From a checkpoint of a small sound classifier: moe soft.
Rows from block 3 of a small sound classifier, named by matrix and row number. Rows with one number within an expert belong to one neuron, the router's apart. Each number is 500 + 40 x the weight over its row's rms, rounded and kept within 0 to 999. All counts start at 0. Numbers have three digits each.
Before each expert's rows are labels from the 100 clips, of 14976, where the router gives the expert most weight on average: "top examples" is what is common among them. Only what is clearly more common there than usual is listed. The data: single notes of musical instruments (NSynth). In brackets: how many of the 100.
# router: slot weights (model.blocks.3.mlp.router.weight, 16x192), inputs 0-38
# gate: expert gate (model.blocks.3.mlp.gate, 16x96x192), inputs 0-38
# up: expert up (model.blocks.3.mlp.up, 16x96x192), inputs 0-38
# down: expert down (model.blocks.3.mlp.down, 16x192x96, transposed), outputs 0-38

# expert 10
top examples: octave 6 (86); pitch class G# (63); note: G#6 (50); note: A6 (36)
router.10:517430491511541580524521499541438486491457429491499551489520530559472481478520467511577456563516591472522515454522481
gate.8:569462470460490572486443463517446441528566453520501515505495559486560482545469436468496450526501461523500468549538473
up.8:486554425510470496461419495537472468525575485467500488485528541500498497491445456471530437472504477490502466517485531
down.8:486483540563527451400450466531443530498472530567510522497466458545522472530526473490460476542456507499444508465537552
gate.9:409450463470484460546473533492535467490557553467463503437467531556528498496504533494465521508556500483555572444513481
up.9:449447467534520448567497523481507494448491472443545531487500509543554473444608481522497519492491443485531575513512462
down.9:464430530512521509505530531536520496504495575527415500495506549567557525554499463470553492480549513450489542524480443
gate.10:510510569514569521517527506479538545450478483513442477530527484541534545485468491434467520545514517510475560438537465
up.10:465517428502417494458466482501472495519512474485617551488449503451496477530512487567553485452507466515524444570472543
down.10:495517466451442504465527523533559446496580555433546458480472534519446510451395577523432461508508520488521476609471515
gate.11:483551539405530526502391573543535375427457428548495474481525487596429483517508480419472420517444537514515548513534485
up.11:555455444484517495504574558478429540488490486485510493426488581471485441534492472542453547462468486469497508527534531
down.11:498474513538485535551451460521508487489484418487541527448487497528538425436449583482595492499566497574452510468535484
gate.12:495507476425470455445518452492516455544531504487488545488406445493514548482529566512528521550397447497514503503470507
up.12:521492509600529523540500565510503551460476506505445495521583569462475444513481442501502474430586505481457523469532503
down.12:436535529505463479522447524514531452455552516531457444495536550472480505499490492462484414531568515512514497490444482
gate.13:555493499521489504579518472491520473577471372473503428402498525466493502557414522466478549545466496504512438492518518
up.13:525480411528550482475525372509545439522593516519546530510516490542554482434453526500561493550538499495449508481480558
down.13:530451461502501490535512552543509463528547565500448466497467511483396518467430560541524440535461463506472534461497460
gate.14:513414539521521510533523476509424545481500480546516560464545533507569518493486591463447477478544456510495489542543499
up.14:492432460513481453467523424452466539542469488437535469492490527477484537533458481458469518518532449548465478534467512
down.14:551508528452516462510496508566442523491473487444502559459480475486489533538443571540445498513484441528515521597483554
gate.15:525462520513512438490525458525548466536422487540431468499457495538493559501566559467499496518385464545491433534533520
up.15:501414496465430509439519439467461558524584523512629539584476439460464532477459538490522498497536541503492484490506506
down.15:500448503486482514530516508525466531537465485563479578455510517558490550500535526491483531505514508453511406495532473
gate.16:602488492564543492545528431469515520474484493493547442515541533504493516512521450514436495467516548488496545518592534
up.16:592494481509484546476584452494530469558395504531512472495469522482515495565452548540512522494493500544460497495466491
down.16:579473567507539510481500422535466465523649515455527504573462494495491535462472475502499410540478502488497537444508479
gate.17:439529462475435447486463560515470491440469416449500455479536522549389520526503485495532502435510483497482524538490488
up.17:458499486526531460567479551526470525435557516539535521547537464566532529443498514406484478503527576486524502485505526
down.17:513526430515427489474513569462476540422507550473437469530569504507452542507421556520464534515523481469552574589407494
gate.18:500485519426539491508526501512527508464480519560498493556544499568530455444535525492520489595473503539525511474530491
up.18:534443518433577500532575470474521561498501561519491520523512530619562479441568535508534441566489490492491465490498515
down.18:467474452542570495596478442445498595512407439500493499525610502515516460473586480486496497503504453527405503436534458
gate.19:561502480420475539474431534445557496507555490501449518531506500510506529455515506458479550519533471509550517501486449
up.19:456548480523500431554534496517530477506469531500543535569504484476451454457476596466483506490484535442466427465443540
down.19:524569464407380544473475435445544532489569563527517480520489556553503528502409492496447491491470482518563494515431495
gate.20:459556547477468439486520531520495511538504477479514504548496450459479550419515532543468479443518520524512449502555492
up.20:467483540508509465415590506480541462602478510467527516506506465525515513486501568479571513503495386427517427533463447
down.20:445509474532573537545537509529439496511463539518498540474472507518513542580508466566445523522515462495416473511557479
gate.21:493552497519516500505474407504451406492594545501426501511468514501513491460558499483473467438507546520485584494498492
up.21:512473505548519581518442412480445481526510461496493520414501607528562507530444517492560507470527448484458555444514541
down.21:453464501548528493567533510501597471462491496553540570535481539547505508539533475511469466559463427512495443558519544
gate.22:451528511544404458501521450516557456460515527466500426502497472515497510468500562479515446457407508416469502530492516
up.22:460504522508496449509501543458523579534462460499542552469615494454546514589507509548511496532502495433486528567468537
down.22:445500495540538477507511487520518562566490451519504527475576522507500417519538475453499452513521506505493496488545591
gate.23:511510551519502484467517497470595492549531472502522557504535560435463458556429472523490520432560486582484487513509462
up.23:501493559480499488460511561486479477533491486543500550483489396475560526482561591463566517522470466499527521485449509
down.23:549465462536494419478546507480544505498498477422514474497473510564497490481487537505529502476430529470522500519516499
gate.24:566524495517465573476394518513445453430520537493562555481465504505508519491516561506472547523502509503421466533462469
up.24:476484520491506563468507488426506467495548530468615501511448530457519479497535541495507525561508499489446526531483496
down.24:591497477485520531544533532481462504471490545440488494501464465501530465465510505548524465458460582542501531536525539
gate.25:470473587415491465544520537535514571480491526525549429460466472536521494444558513486548549465482455553472527522480471
up.25:500532455495449499474487469536480424590489466544548508504484490487455509516452478476467515535439445537467462498476580
down.25:490471531489486512555428559588573475484520543494495473537456504493512557532469575456496509577472486485507568512441508
gate.26:496473522525546515447449446482508500472532542486515525511536502465515490500485471529574449523548532544490506494497518
up.26:525505457532425485505487496504547508560380490532401478466448486453496497528511516571460524466502441464511463484505455
down.26:464468525450432515506507559555508485477511543447463437487482509495420531473432528476461511542513526437522492520493537
gate.27:485570536412468475472583547435510513509433429562436498470448567461497547528535493487493460451517459495507472542540477
up.27:520509439440506430552457482545448480444502440431505438499540593513525506529488458492572486493501558521508549471489544
down.27:480529482549511440481478462442486544541545528504459439530508530456469470508550426492558500494552465487493549474433508
gate.28:491553527476516500495591512499495396560433510496553504536581532471514419519535512479545528519447510487496448573450442
up.28:469483532451500449499538456476600567468475543469493491523412471509501523506533515526486526465451479522497527542477579
down.28:552532546480508470483442461496457460475465536523569441453524491526483466554492434494482511513494490529458483505602539
gate.29:507418492477562456510478518534545517545546493531421515456482560454585524471499522550432515549490489499464516549479536
up.29:480486493572505566449510488500432459521442464458551496529574520477525608555528492558478498455526376514486485508493512
down.29:455602466541512467464509485504485509539472492499481468460502504421507449547516439479497522445515398528516518482556402
gate.30:590491503499498557412557579484433476453442523534434463504498502535425502495524444491504563515539484502441536471519465
up.30:543439489475517466532472476479499512526465518493563539498498515513566414529493601480554477600532494454500493558447514
down.30:537487510478424507493616504534472438434506519487545451505447491496488537502415488548471490438520514500523544546530513

# expert 5
top examples: octave 4 (73); pitch class C (35); pitch class G (34); note: G4 (30)
router.5:520530554431520449476531527516527503449448500485556423502546578507480526462416477500531435476471465468497456455461485
gate.8:528506464504498547411481502500500537503486463516475489459441472452500449537470500551562604503525519479499550414525461
up.8:488515459550466489584516528573436531422459512475450466466470487535506520454446525528422496510468450478485437481479518
down.8:429486513509481517475497554467475559571477473581462486487487520512504469502489490529463512461499540469479561456495551
gate.9:489531565469481462541505497537525436478549522398453485518467541487498555459540515505467500618490445535522467556459494
up.9:523475476545548519500530465511548560545432462585538532478559435481468392540483470472554509399484542475480517464535433
down.9:428482492509486577465447517461507452521445502514503526469533466499470464482495498507451486397496477479499508520541418
gate.10:509488493459498493574553508506440472495511506486482526580463462438460548451495543507511532630473475499518566469463492
up.10:482553483475448483543492516518442453472537525435527457509508536436513495408526480494511479481488398538552473569459514
down.10:528502489479478487471482551535492528468578559423570500495539464498502527496484499453543533570498445476484482499568613
gate.11:444522561509458542528597473528399496550471515542499461483511601490461459573484514483429449520519493487494491552449446
up.11:410485507454495484493492487572482470492532514552562566499504523553596501463512488527484549489479512479514470546506454
down.11:546496514466510498513498418542511542492499516476437498504627474459522497588535529517530429477484512494496476531537535
gate.12:503471409490543520483464500497480595492474512456530596508525480473555537389460522463457531482575543473549519489588481
up.12:428553544523491493521557514513446485424503497488439488520517526511500436548512472546500482522481514549495478504484480
down.12:504558483462507523515500459483483520588413504510516561499458518438501524493506453555525453517491562529528504464582445
gate.13:411539510544475535386469564482529494565512525498504432539561445475490514424444492455523416464537439467563502484522466
up.13:504483495553509484482483560528509513572487460530600551505611492494526488432482453497551509422557509507510561552517488
down.13:488490501562492506505517474530479606437490493450414548513483452516518526488439524542475476512557506498574519495492516
gate.14:507476468520509474537522380516496502487490623503473566459478516492468498523495517545506460509475483505478561444552448
up.14:504408500453510514515481521500506551525499504534524455471462504485557489553461496557425553517515491444490544471471466
down.14:491479479421497498544493519561475551458444512526413524490450504469422466461414536531483519467495472513557531477520603
gate.15:414469480565527529504441455473453502530489536401510472466533509466527505473491457496516490506547632462512502497530513
up.15:417506447525530497503450541545523485466526471440452557550519503505476447428521546528530513507546476511504439451462546
down.15:544497473451446457479497456589492525496494487518552528462512536416567472483439547529485506519483541474464495455458491
gate.16:522478486581446401501493490500503501484507500534634469536570552591525521464455543447518531495549483518490539481534459
up.16:469491513477412410530453517478529494486557530477508488525512537511504523473538513487506541548500485462537472514470488
down.16:527515490632468453504472518464454488512487503457560473516553493460459460582429407452513477442531471465548524525464419
gate.17:429424479480489536499503554524512457505501531497586472524495452533428457509426521540509423512511553495520606570565549
up.17:434463498453486509495473488472515512517466522479456490548413517398494530488511555576485503507477530472438543505443457
down.17:547481537433533494440497450489487503545590507504603534497498491534551501511458475585467600524481494543427519497571551
gate.18:495462515508524535428504537490515504535544519499519529532538534455528511583491533585485557519516437525516469505467510
up.18:514508457533480500503541540536515461514557511499509524482518520465459470495468544442432479577571497505520503560449445
down.18:468494547518529405487479498458477541533465500472539464512519486478529554536536475462496510481548512433507516493595541
gate.19:519481504452487478504458526557526489485555518497614471510509505560479430456498550429498504463438456501468508541451509
up.19:591543547458480550462542470505502495486475492494408517524485492410475513557458464465451458493469420541436505476523521
down.19:537497473459466559524552460481476487489531490513486542410498540543476466513520457431506500524457479506502445499567461
gate.20:482567493488492528464469554465547442511552504504484445519527494556488580494483549562592538528490465502531489457495557
up.20:485503515578556566469521527478460521556425447436594468492566449432560563580565420490529515508445515521505539480487473
down.20:475394477569475533505523481508452480492522438475527544432563538520538462519520537475549437481554495543530530457567493
gate.21:512490476468517500484543492467464503414484444469504520507525441388501488594450517554517501426533533479474532490469551
up.21:515550473412508438460475583442461480457448464538498464443415491501492485419508569471490501427530544455506458437510461
down.21:536495466489503545476524516505569541504473417532456422483572547471524528473490481488515540457572502480510513511468448
gate.22:484514552489534518470543550434526518470497506526473506529538488528542560543484535513486498506458453473543513485477461
up.22:517483500433416498507498490557451509498460445535513467458520496466471471510463457490526483500534506513513458434554475
down.22:444441457459478510493497497500463537438516486553585460564523499554522520454459515485502513545515474539553566514496446
gate.23:470471492478520531496493545526509560533540438509611540462531485494485488464491527385570515462479432566449461516484573
up.23:410539489444508498421434514373541527471561435455512448499497503506463523483452520506566486534540424529469483507474493
down.23:434516506554522528501470450517474475517466476524475501501511512558555487447544479508509483566574521502542512510431430
gate.24:503534482456489501485572463503482483478516533500485513520476445464533485503497532519543522484557509457581515534517457
up.24:548477517490550540568496475510514504511529514556494570521448493458584481509527492571517479453543451472538478536450489
down.24:500510481466499510468494492489518609491479436551562503524504537490510486488530524597494516473540442489456579447526489
gate.25:549438503456529455473482559409504487515472517447460522466468509478447485505510463512589467491480488454437429468514541
up.25:568475460446454512499433533534533475507520470490501494467478514502446552469500493462560546502474489485436420490531514
down.25:538440504480463521509535525534456572473496452510444541443469467480565517477505565501571479502527497506479470520500533
gate.26:508542496536506528516618447466438443451476425498528432572503440520476429454484540485439508502538551450482430520529477
up.26:480509495559554442514459524441532559496503491527498516467566520596508506446519484500562463510524498496524515524482519
down.26:491555529496505482458501465543516473454533495468532509474492533512543550528499464533498562500478469456464469477462513
gate.27:514468484454531419561517418461478535520512511493507554520491558502509502522518497487465498581497493529553564503506503
up.27:549532516538480468506508485460507516484500593479565467548561520505544521510487553453494484496489411548600476543511482
down.27:548491558527467526453512511489466480497559491500553469559506569459499480512466503556475531358438522530481571508481541
gate.28:565500529483451501494579545484483558506531466482465538534524463494508522487539538500600471492450470571511434424525518
up.28:480490535578563478446534473468448527544458492569572521497607529548549496460454528513513472536524568535576461454555484
down.28:469505515408577495608520565493496464474515483527507465473524505553458409506498463487486529417407459493465478552478408
gate.29:523535501466535551562545483504522472471479474465443554480529512487549514547501489518496487515466412525522494530465567
up.29:519558474495483541533453481511487546521543462467555519530512590533503443450463474541464547432466505490533485514507459
down.29:494563512525501542465448483425473572486538430494539530492493521499505502496458508558467517417598455439441505507493459
gate.30:499412413542486454493518541501468463569556489577533522461503448507534477543529424416533528511503531523504543465501436
up.30:467494476470496578464499470532456527480441497520443577458494525521489513564485489583461467503489512458505482512484481
down.30:465518441433509502396452537481435511499595485474563459534491462516474540437459493476476493563519450608498500486488502

# expert 4
top examples: pitch class A (91); octave 3 (90); note: A3 (85); brass (29)
router.4:522478463538540502551465467565530451539487471507558532482546582498485564463517435506465425470471499554462421534569444
gate.0:529527522533496417507563449524567574510490534532534533484531566463476483552561485503456527529456533535489560516421495
up.0:470554480522509536520482511513471480532478516426487443464532436571396507570485482482479495483492543464459524532486468
down.0:527513412504479455492531503431476518490582439507567424464539502516538463451503523504523495486496467475488589468481517
gate.1:411461528505477545462410501527479503535504552474493568523499521507515494506494521463459480492563481452464507502527498
up.1:491495522503553543482430467518504466480489553479465494539482515539490485499489541466506500476528528438486543510495494
down.1:463548451504525508448489433505564528483493456512488569455449463510527486417463555480491536507470546460476517496486519
gate.2:497450454575545500470471555490533584498519498499432526493533463548477486512497460518532538519541543508478602454465550
up.2:506488547517474468477484529530522519459470462472465553419470503565518509438438493476473477465483475468482505547442444
down.2:517514467524509510478503525546481542496518481424442451489534563530440582451482487519514459513474587505522438516448499
gate.3:513495512445502535425454514563477475456504558463493556533473452403559525510574467467477553506449445509496488462465475
up.3:601559530485515474487498507476522524479571474440501473491533484498527519514569486449474450546502476513470476537440498
down.3:586533494513562431467492524520499528510490535565457584486478537487529468459576518485557513494436552491503448543468507
gate.4:480481486492514600513529514488425552405433431477493477439523544591555491524442512530473545515514513580505518488482525
up.4:493490477495472380502545520444447531477511501451552473604572444494520557486548548527480509579583405459504581509513495
down.4:495508510500497488490539457543489515407506477527530500460473506441533577488448572431512551523391494443541518552507558
gate.5:433547505469511495518478502467479512436549558461486526492552467554496498479441572467539503484604434458484527471488521
up.5:532465584496438494477478505446509530504549479412520543478504561480554495472442542539510489467437463537504415527502476
down.5:458509573546437457586483560452518471486555469444496489486491583506467515475482542522516528479461437491448523416470474
gate.6:494557518486446524503500532512461500452541462504502478484494486518504453489511547512478545513561490488484570534486499
up.6:541502494509458455532571569487511486543486496491467506479519494510523518413496491462541530498545489556534510438509428
down.6:513447545496456467540474534449454564541471511437525482595527472498498438502478411531495508501548402534499504532479465
gate.7:519490525529438531530496512456538487502485483445579520542528459467560472502495529495427550513450492499517493581490513
up.7:562482466555587501491512557402547499494457466486473592451484483512487485528466536495442578478509460498518495551482455
down.7:480491472477532475528448497495544475457528490531537421429485520526528576437556524545543602479553458543480513440460477
gate.8:530494481492485494535558457519606447490413542483468542447509595485445549596488517528509482491467515473428537505484485
up.8:594574535402514512496473449537488507502436552489509452526511510462469541510465460403550477481455548518460507462487442
down.8:491532511504603465551488485450495493463499517512541487470528552455553468496509536527542497461517560439477539534519406
gate.9:477512491526501484503420499505565554524423443487590434489513521547415551519486516470497470451494541473466533428541447
up.9:451539506385552543470591493536499370528562584481449576506465467511528484427534512542507510563476479499592462539478534
down.9:563558493475548509533567516539482503558526527614547473482432524531512484498549562564525479599496532488574477534487486
gate.10:456475558514457478545432591380456615463542531505466536518551481443499503527498548480535517487581494476494478508566516
up.10:464449482514565504547536504540522476532410521501460460451568544574461513514447551522557438511509482452515481437472464
down.10:520467529556490494375485430527480511494479504437451541529505469544505458475473478545516533444507452482485488504482526
gate.11:424497534550471510526405576487501558421511492504450595519532480564502511475440479453451471459555497457482530474526495
up.11:455544432466549493558520497523483485590484487508435544500462447474505444514555474546529489539533565459526521449538529
down.11:459527515443532517550551431500499467545562490503493509525436483464548405440494414468494477531503546471449461509465421
gate.12:557526448519512515461452485476511591524458546521528503545493548509532505518533456477522527508503463510460477538473507
up.12:473500578525433493522514534521462453525536484537450491466500473395489504566573456457510458537566462473499452505527488
down.12:612506494541513534471464504505512536525478548504530543466489548520512548512564563559444525514440493502508494546562509
gate.13:539472531473556491515502480531562515516504495530505472465484521547459578482584500438456418468466556502529440526568473
up.13:539493446463522511530468469556591506435502529496515504493467523508442542474569470479517426501492568532580487474589539
down.13:518539445514496459488457473472501553542518529453538495550543548479491539452482566451559465491500504517464439513490470
gate.14:530457596510467497522550539471499524563567438563577497473488495580530536493479529511515485448553449519537461510540499
up.14:562558530490536494442474548508525529532478467503523419459573498494473477454495449489539477477483549464513561469477520
down.14:494460505472477498508474488474491485537460526419450476582503484461475473423406411441458533468491479470431464415457526
gate.15:503518404517540552507477485539597540502464529506550533469503548503495548534491461428493481510509524479494503475565432
up.15:467587498381492534502514514521533411537463596509448560477463503471506530482520547512561490510549494523557455582485459
down.15:581558510508572549512521514573429529496433544536504552446504534462490510457542472496532479543488501535604479518500512
gate.16:481541538470431538482450530474453489545582474500485470480441452497474507359448474482517570514569531473528489470523491
up.16:520453439552597512484503486522549492505415530478423470491570551491537466577579519558509457487473489507442503488447568
down.16:507416553524494542569495603531379497529416508543468560471486506493541531455553546471540619556538470538516457521511468
gate.17:500455567471487496591423464503471432516465415483548453570486525565397522487530521419451497475549552426434465472545487
up.17:500510439491539522453561485571516479558522585602461548459434466437594468491489527543517451560520486515550512535514500
down.17:527520465499533482514522491536485486443527485546549548424497494506514484526554526542532509554557524543512518517482406
gate.18:511485497500479514516426501522540473510507447502500490533465429461477563452460437414473434492493546504447487491520458
up.18:534420444587540526478544524505503484515465526456524517509504439411541431545459504477466506519484499501479492515543409
down.18:513504423551458437512472503492512505568556456528515517434509418552508395511540442500459459486448577571462477464553491
gate.19:421582493509447546523456598524499457518592488496484551468474511550557575425482584467543540519532498487487539451520533
up.19:590501487488564585510487404512524545519423531511530464510502580485465494571480472598526447501494487542413464555442525
down.19:490452487550450517501435519550492571462467551495452488591512540551490535548528494476490516486481406589473440529490535
gate.20:469560468458478495598433498561513530401516448442475513485445510440483565462363497453520496523491569493528545550575531
up.20:502490513499461575572518479462403447531524507536550503492497543436518506539512459501520517440490470598522503448481469
down.20:520534406461576567517467541512443476467558571495493541524508492549427494458520459496505510513532504475527486488499505
gate.21:508470429493486456463503497422574505518431541554417503530469384494473469479554463521539513475469526491509531482468515
up.21:554419407531563501532553504519543520473496521475492518465472515536481550578516493554544533539524441519492512432490537
down.21:516432527498485480561487404431531467603541507511473467489468539483476464507515472479489547503491493466458599448526516
gate.22:545470479526543516538515436454511493480475591503504538557533593539536454599436567493541585515512433476470546492481544
up.22:421471500557507539520446554442518551510522492509484533557561566563481471554513539447457528450508445455443509498512529
down.22:532485490465568529465545477530545497525552489518477525472521518469525514481512478553445499569491552505516471565512501

# expert 1
top examples: pitch class C (74); octave 5 (70); note: C5 (70)
router.1:574477465486483470536516468488496558439503466546443509477558545428437498562493455532464520474475507493459534460518573
gate.8:599491549505514479513572595488537509546493485388498497496448495536501431544510475501600502532519511510450432488512476
up.8:643452495500520477545467519511422532538424486536493514420457480477518489528512445540533532498510494565465493443526496
down.8:555442469518514464583528488503522416465554492470503507474543537528507506501573447526558443528538560532466540486514644
gate.9:515439522508553468457482517435517439483536431504461462502524470488531465560411502477537483443519439542532471466423520
up.9:547463476470482492527565503466428468483435500484569534509517439445521530495520544423440449453597519453485541566501472
down.9:503594510442510511655511514495488575484554450452520517516566483547497468557491555465497553467494514568489419535557566
gate.10:530507401524521420500518539491592469470522541496459419484484480576499532521545478488439532508479519498473541497501469
up.10:502471480500529491500473576562471514506472491500559517489530534432454498472497475524545520441541483509487458530468555
down.10:520478601471550491485438524501510494515531540534512536507512488466491598485439561471527441552562530423561552534508474
gate.11:446570528528524494534464499403507522540509574489498490498457516501536476503475566557581544563512468453512535507517494
up.11:516479578497510463488543469498420468517499488513493383489485474477460510510483567576445474543517486465474521527462491
down.11:514424466503535473442439546489454558558462447433518496482553519495465537452518490505517540488485526434477519455507544
gate.12:462523459519492536471541447474433490568446517443463527525430446454509514511565519516498488484441573527476469496491405
up.12:524530499453498466492490498563536507446541524498511489481483495539508499452519469506463451517494486543587449505422585
down.12:518491490447479575438498518534539476510490529521570510546519473492471475588557547485542476536505466446585495517518552
gate.13:560436493537466459556533382502569500522514509486475487443453461523555502505495518505443444532439537551444463482485493
up.13:510521491429571520454504526522480465543529475476456544524507533565515480485550465501491500557575492506478498504444513
down.13:509543465506530530521511512526463474530524431499525512448498514514571545502450510462494480556459504590469458597473500
gate.14:479486494522457449517452532481360478450481532488520492546404456496535487566504489532461484494476564436464492527481456
up.14:526499446501550520518533558517519511530468439534570412500581459481521501485482487606441514417462463461553475498451526
down.14:517469527452519508429530489511539514475541523507467458537557527503446466480472543491549447441474495468640511531488502
gate.15:407502533475522480489508489499412479467498511399491548535531504516513499450533548480473487491481504461564467478460491
up.15:559539457468539495456416535501494523511485493538530512467513501539549519515528521474441583502512505423451471469451471
down.15:483512432514472511413404484506569551527529489449493459522538471506539477447521493503511470463458401550462518520563464
gate.16:511476500503531474502467506494483494438529522499539523536475484525470517444436445426513534454517619522529560424577525
up.16:512558445512417577518606440483479527520489450523563520471496533541520538530489437513430488513463473474420433525448498
down.16:550442506452580532560497466500476385498511443517455468517587544488456569495528427443524469542565464532477459470470535
gate.17:560540492438496478446476475468516501494467541505582549479490492507517544503504482458509478503428380470558509588548503
up.17:480497471504485515496543550458559565515504532440466445525484521521465482513498488552478509522557542564528593432451517
down.17:480493489437539442490514493494449499415493569440460484472457495457480504520496530446474438628523508499537455467507465
gate.18:458558576476486463472603504455449491534566520541534501537471548476453443434514443466492487510503499472580465487479521
up.18:526529497560503566517448520510567526523473509581519481506561556448502549484463469525625478559523366472433476527530513
down.18:504513510552511444512482548516535480496487511506460527471558529478542491483465505488465500479578584567504536526550444
gate.19:522462457501496503545592466533411502444454485499411401500469534501539484567490466569458492460402535502547535518497479
up.19:529487504481578495521496519514535514460379440523434454530505518554483537548389464489486583544519460517517504468516531
down.19:503475569511595497518521580537425529476466489554487575434440525433552468442517485472478542476500441566518518535544537
gate.20:519435529560547461505453540501450510445535495502503554547469499446531513492485554520523532507516530540550497514573493
up.20:459502556526500487530494502557549574453504409510588550484465500450573576536460506527480574515482480530500495527539556
down.20:544472463447517514499499465460498526554547486490517403539551445513519465530520503548469521484574514520467474500487453
gate.21:474470511516532470471484527469457540546489487503447532508578492488496489571446570471592574539499475478498540464482420
up.21:464447531487480572475485571457411514553489478528521543486545515557520484512422517471583572468551498427438532489553532
down.21:539511550450419499458524499556498491512438527474497510561544500509545532502437420486558484500509482470576462600497469
gate.22:532495501511464552464509548487467513547466504448518500444532520507488511419502451499581489468516554485487380472516540
up.22:440551515521515416507449436520499479452530508499511477595473483509518511493470484486414482502469556496502555555508441
down.22:487516598401507511438434490503496548536545537491545492493446481486454464528505514480488488539527464528596409486461516
gate.23:542529454504456451460541532524574456495435530541503464563478447542559514505496523490518525492514492479567466520537496
up.23:530571523478519491473510552465441482483542511469433469498476475563517509525438485464505472542519516540497497459543502
down.23:525495561483526519521424513509515515459542457491419447494518406480555551485481461493500463430563489538551509532523479
gate.24:527505496481535526427509574485560426467434438570524489491546520517477486501512470483559482536477485596540433483534525
up.24:526509543485518494503532509543412532482553520493427453572472501415475444530544507534547480529475497437487486575448502
down.24:545432530471535441549529542568447556476527508439495483570485500466472459534502563501542538535579413463486483494523505
gate.25:508478472490516517476552409461515530571516506555522433463517470468445452492528524490522468478539489467441564458473504
up.25:531475518488551510519499522512481504529460516467597454565546513565438473546541545488607465477566494514531508532554441
down.25:507468488540496517468388523575484500501521487473529488441597476497512517490451543479533527558421566484542529475507473
gate.26:501508504542480484509462539466444431518527477474425461508462460499490500490509487551495535506487552450493501495484553
up.26:517518529460537454470502566480488453524514473546468493456447497601518490493474415463544540459529502452523444464464439
down.26:533458487537457535472524497560526591514464452460480410498577522540455501494539470522563465486480505446566491529562518
gate.27:541494496523484494551503530511503456500495441460461496533475497494468520515503505470513474473411448543492516421576473
up.27:531537559455482485481451494491558490454489569534432573559516437365523506533478498447478505508552487444516474473521481
down.27:520540476507466521505522560529526481528481505534501420591492491494452501482531480502478517518584519450545440468420504
gate.28:580583494414465484447509488518563418557509556484459465556443520456495530490518481508541548522499501539527439506500474
up.28:505509431491503454539524494491477450532440474472532453499502572530481487450508475489543487495416547565485417442499449
down.28:579459535442457525420532591588551414536448470537476515534508490538423444487499454485550485517480472523578506520483479
gate.29:564493408521479490585461532527546534401535532536527525437511466526463526493539525442432452517431534508514509515553404
up.29:533446447497462531531478484524574478454497511563577476531446450585449494499530485488420431458427630536508443472561494
down.29:476516493559460422533505493536500543447523488498491489512518567462451519459415521464474517453508490481458510453608467
gate.30:499554552439457496484525470506562498534524534580496485439455549490542507516577479535522451471538508492549505517476468
up.30:471525513513500460484451503563573471501509503492493570534462443448601506449552493425549486518443476460518532570451492
down.30:541487534524503528476469510482553571455483445529418583500509527577525585535515528455503524487543559456462514568527493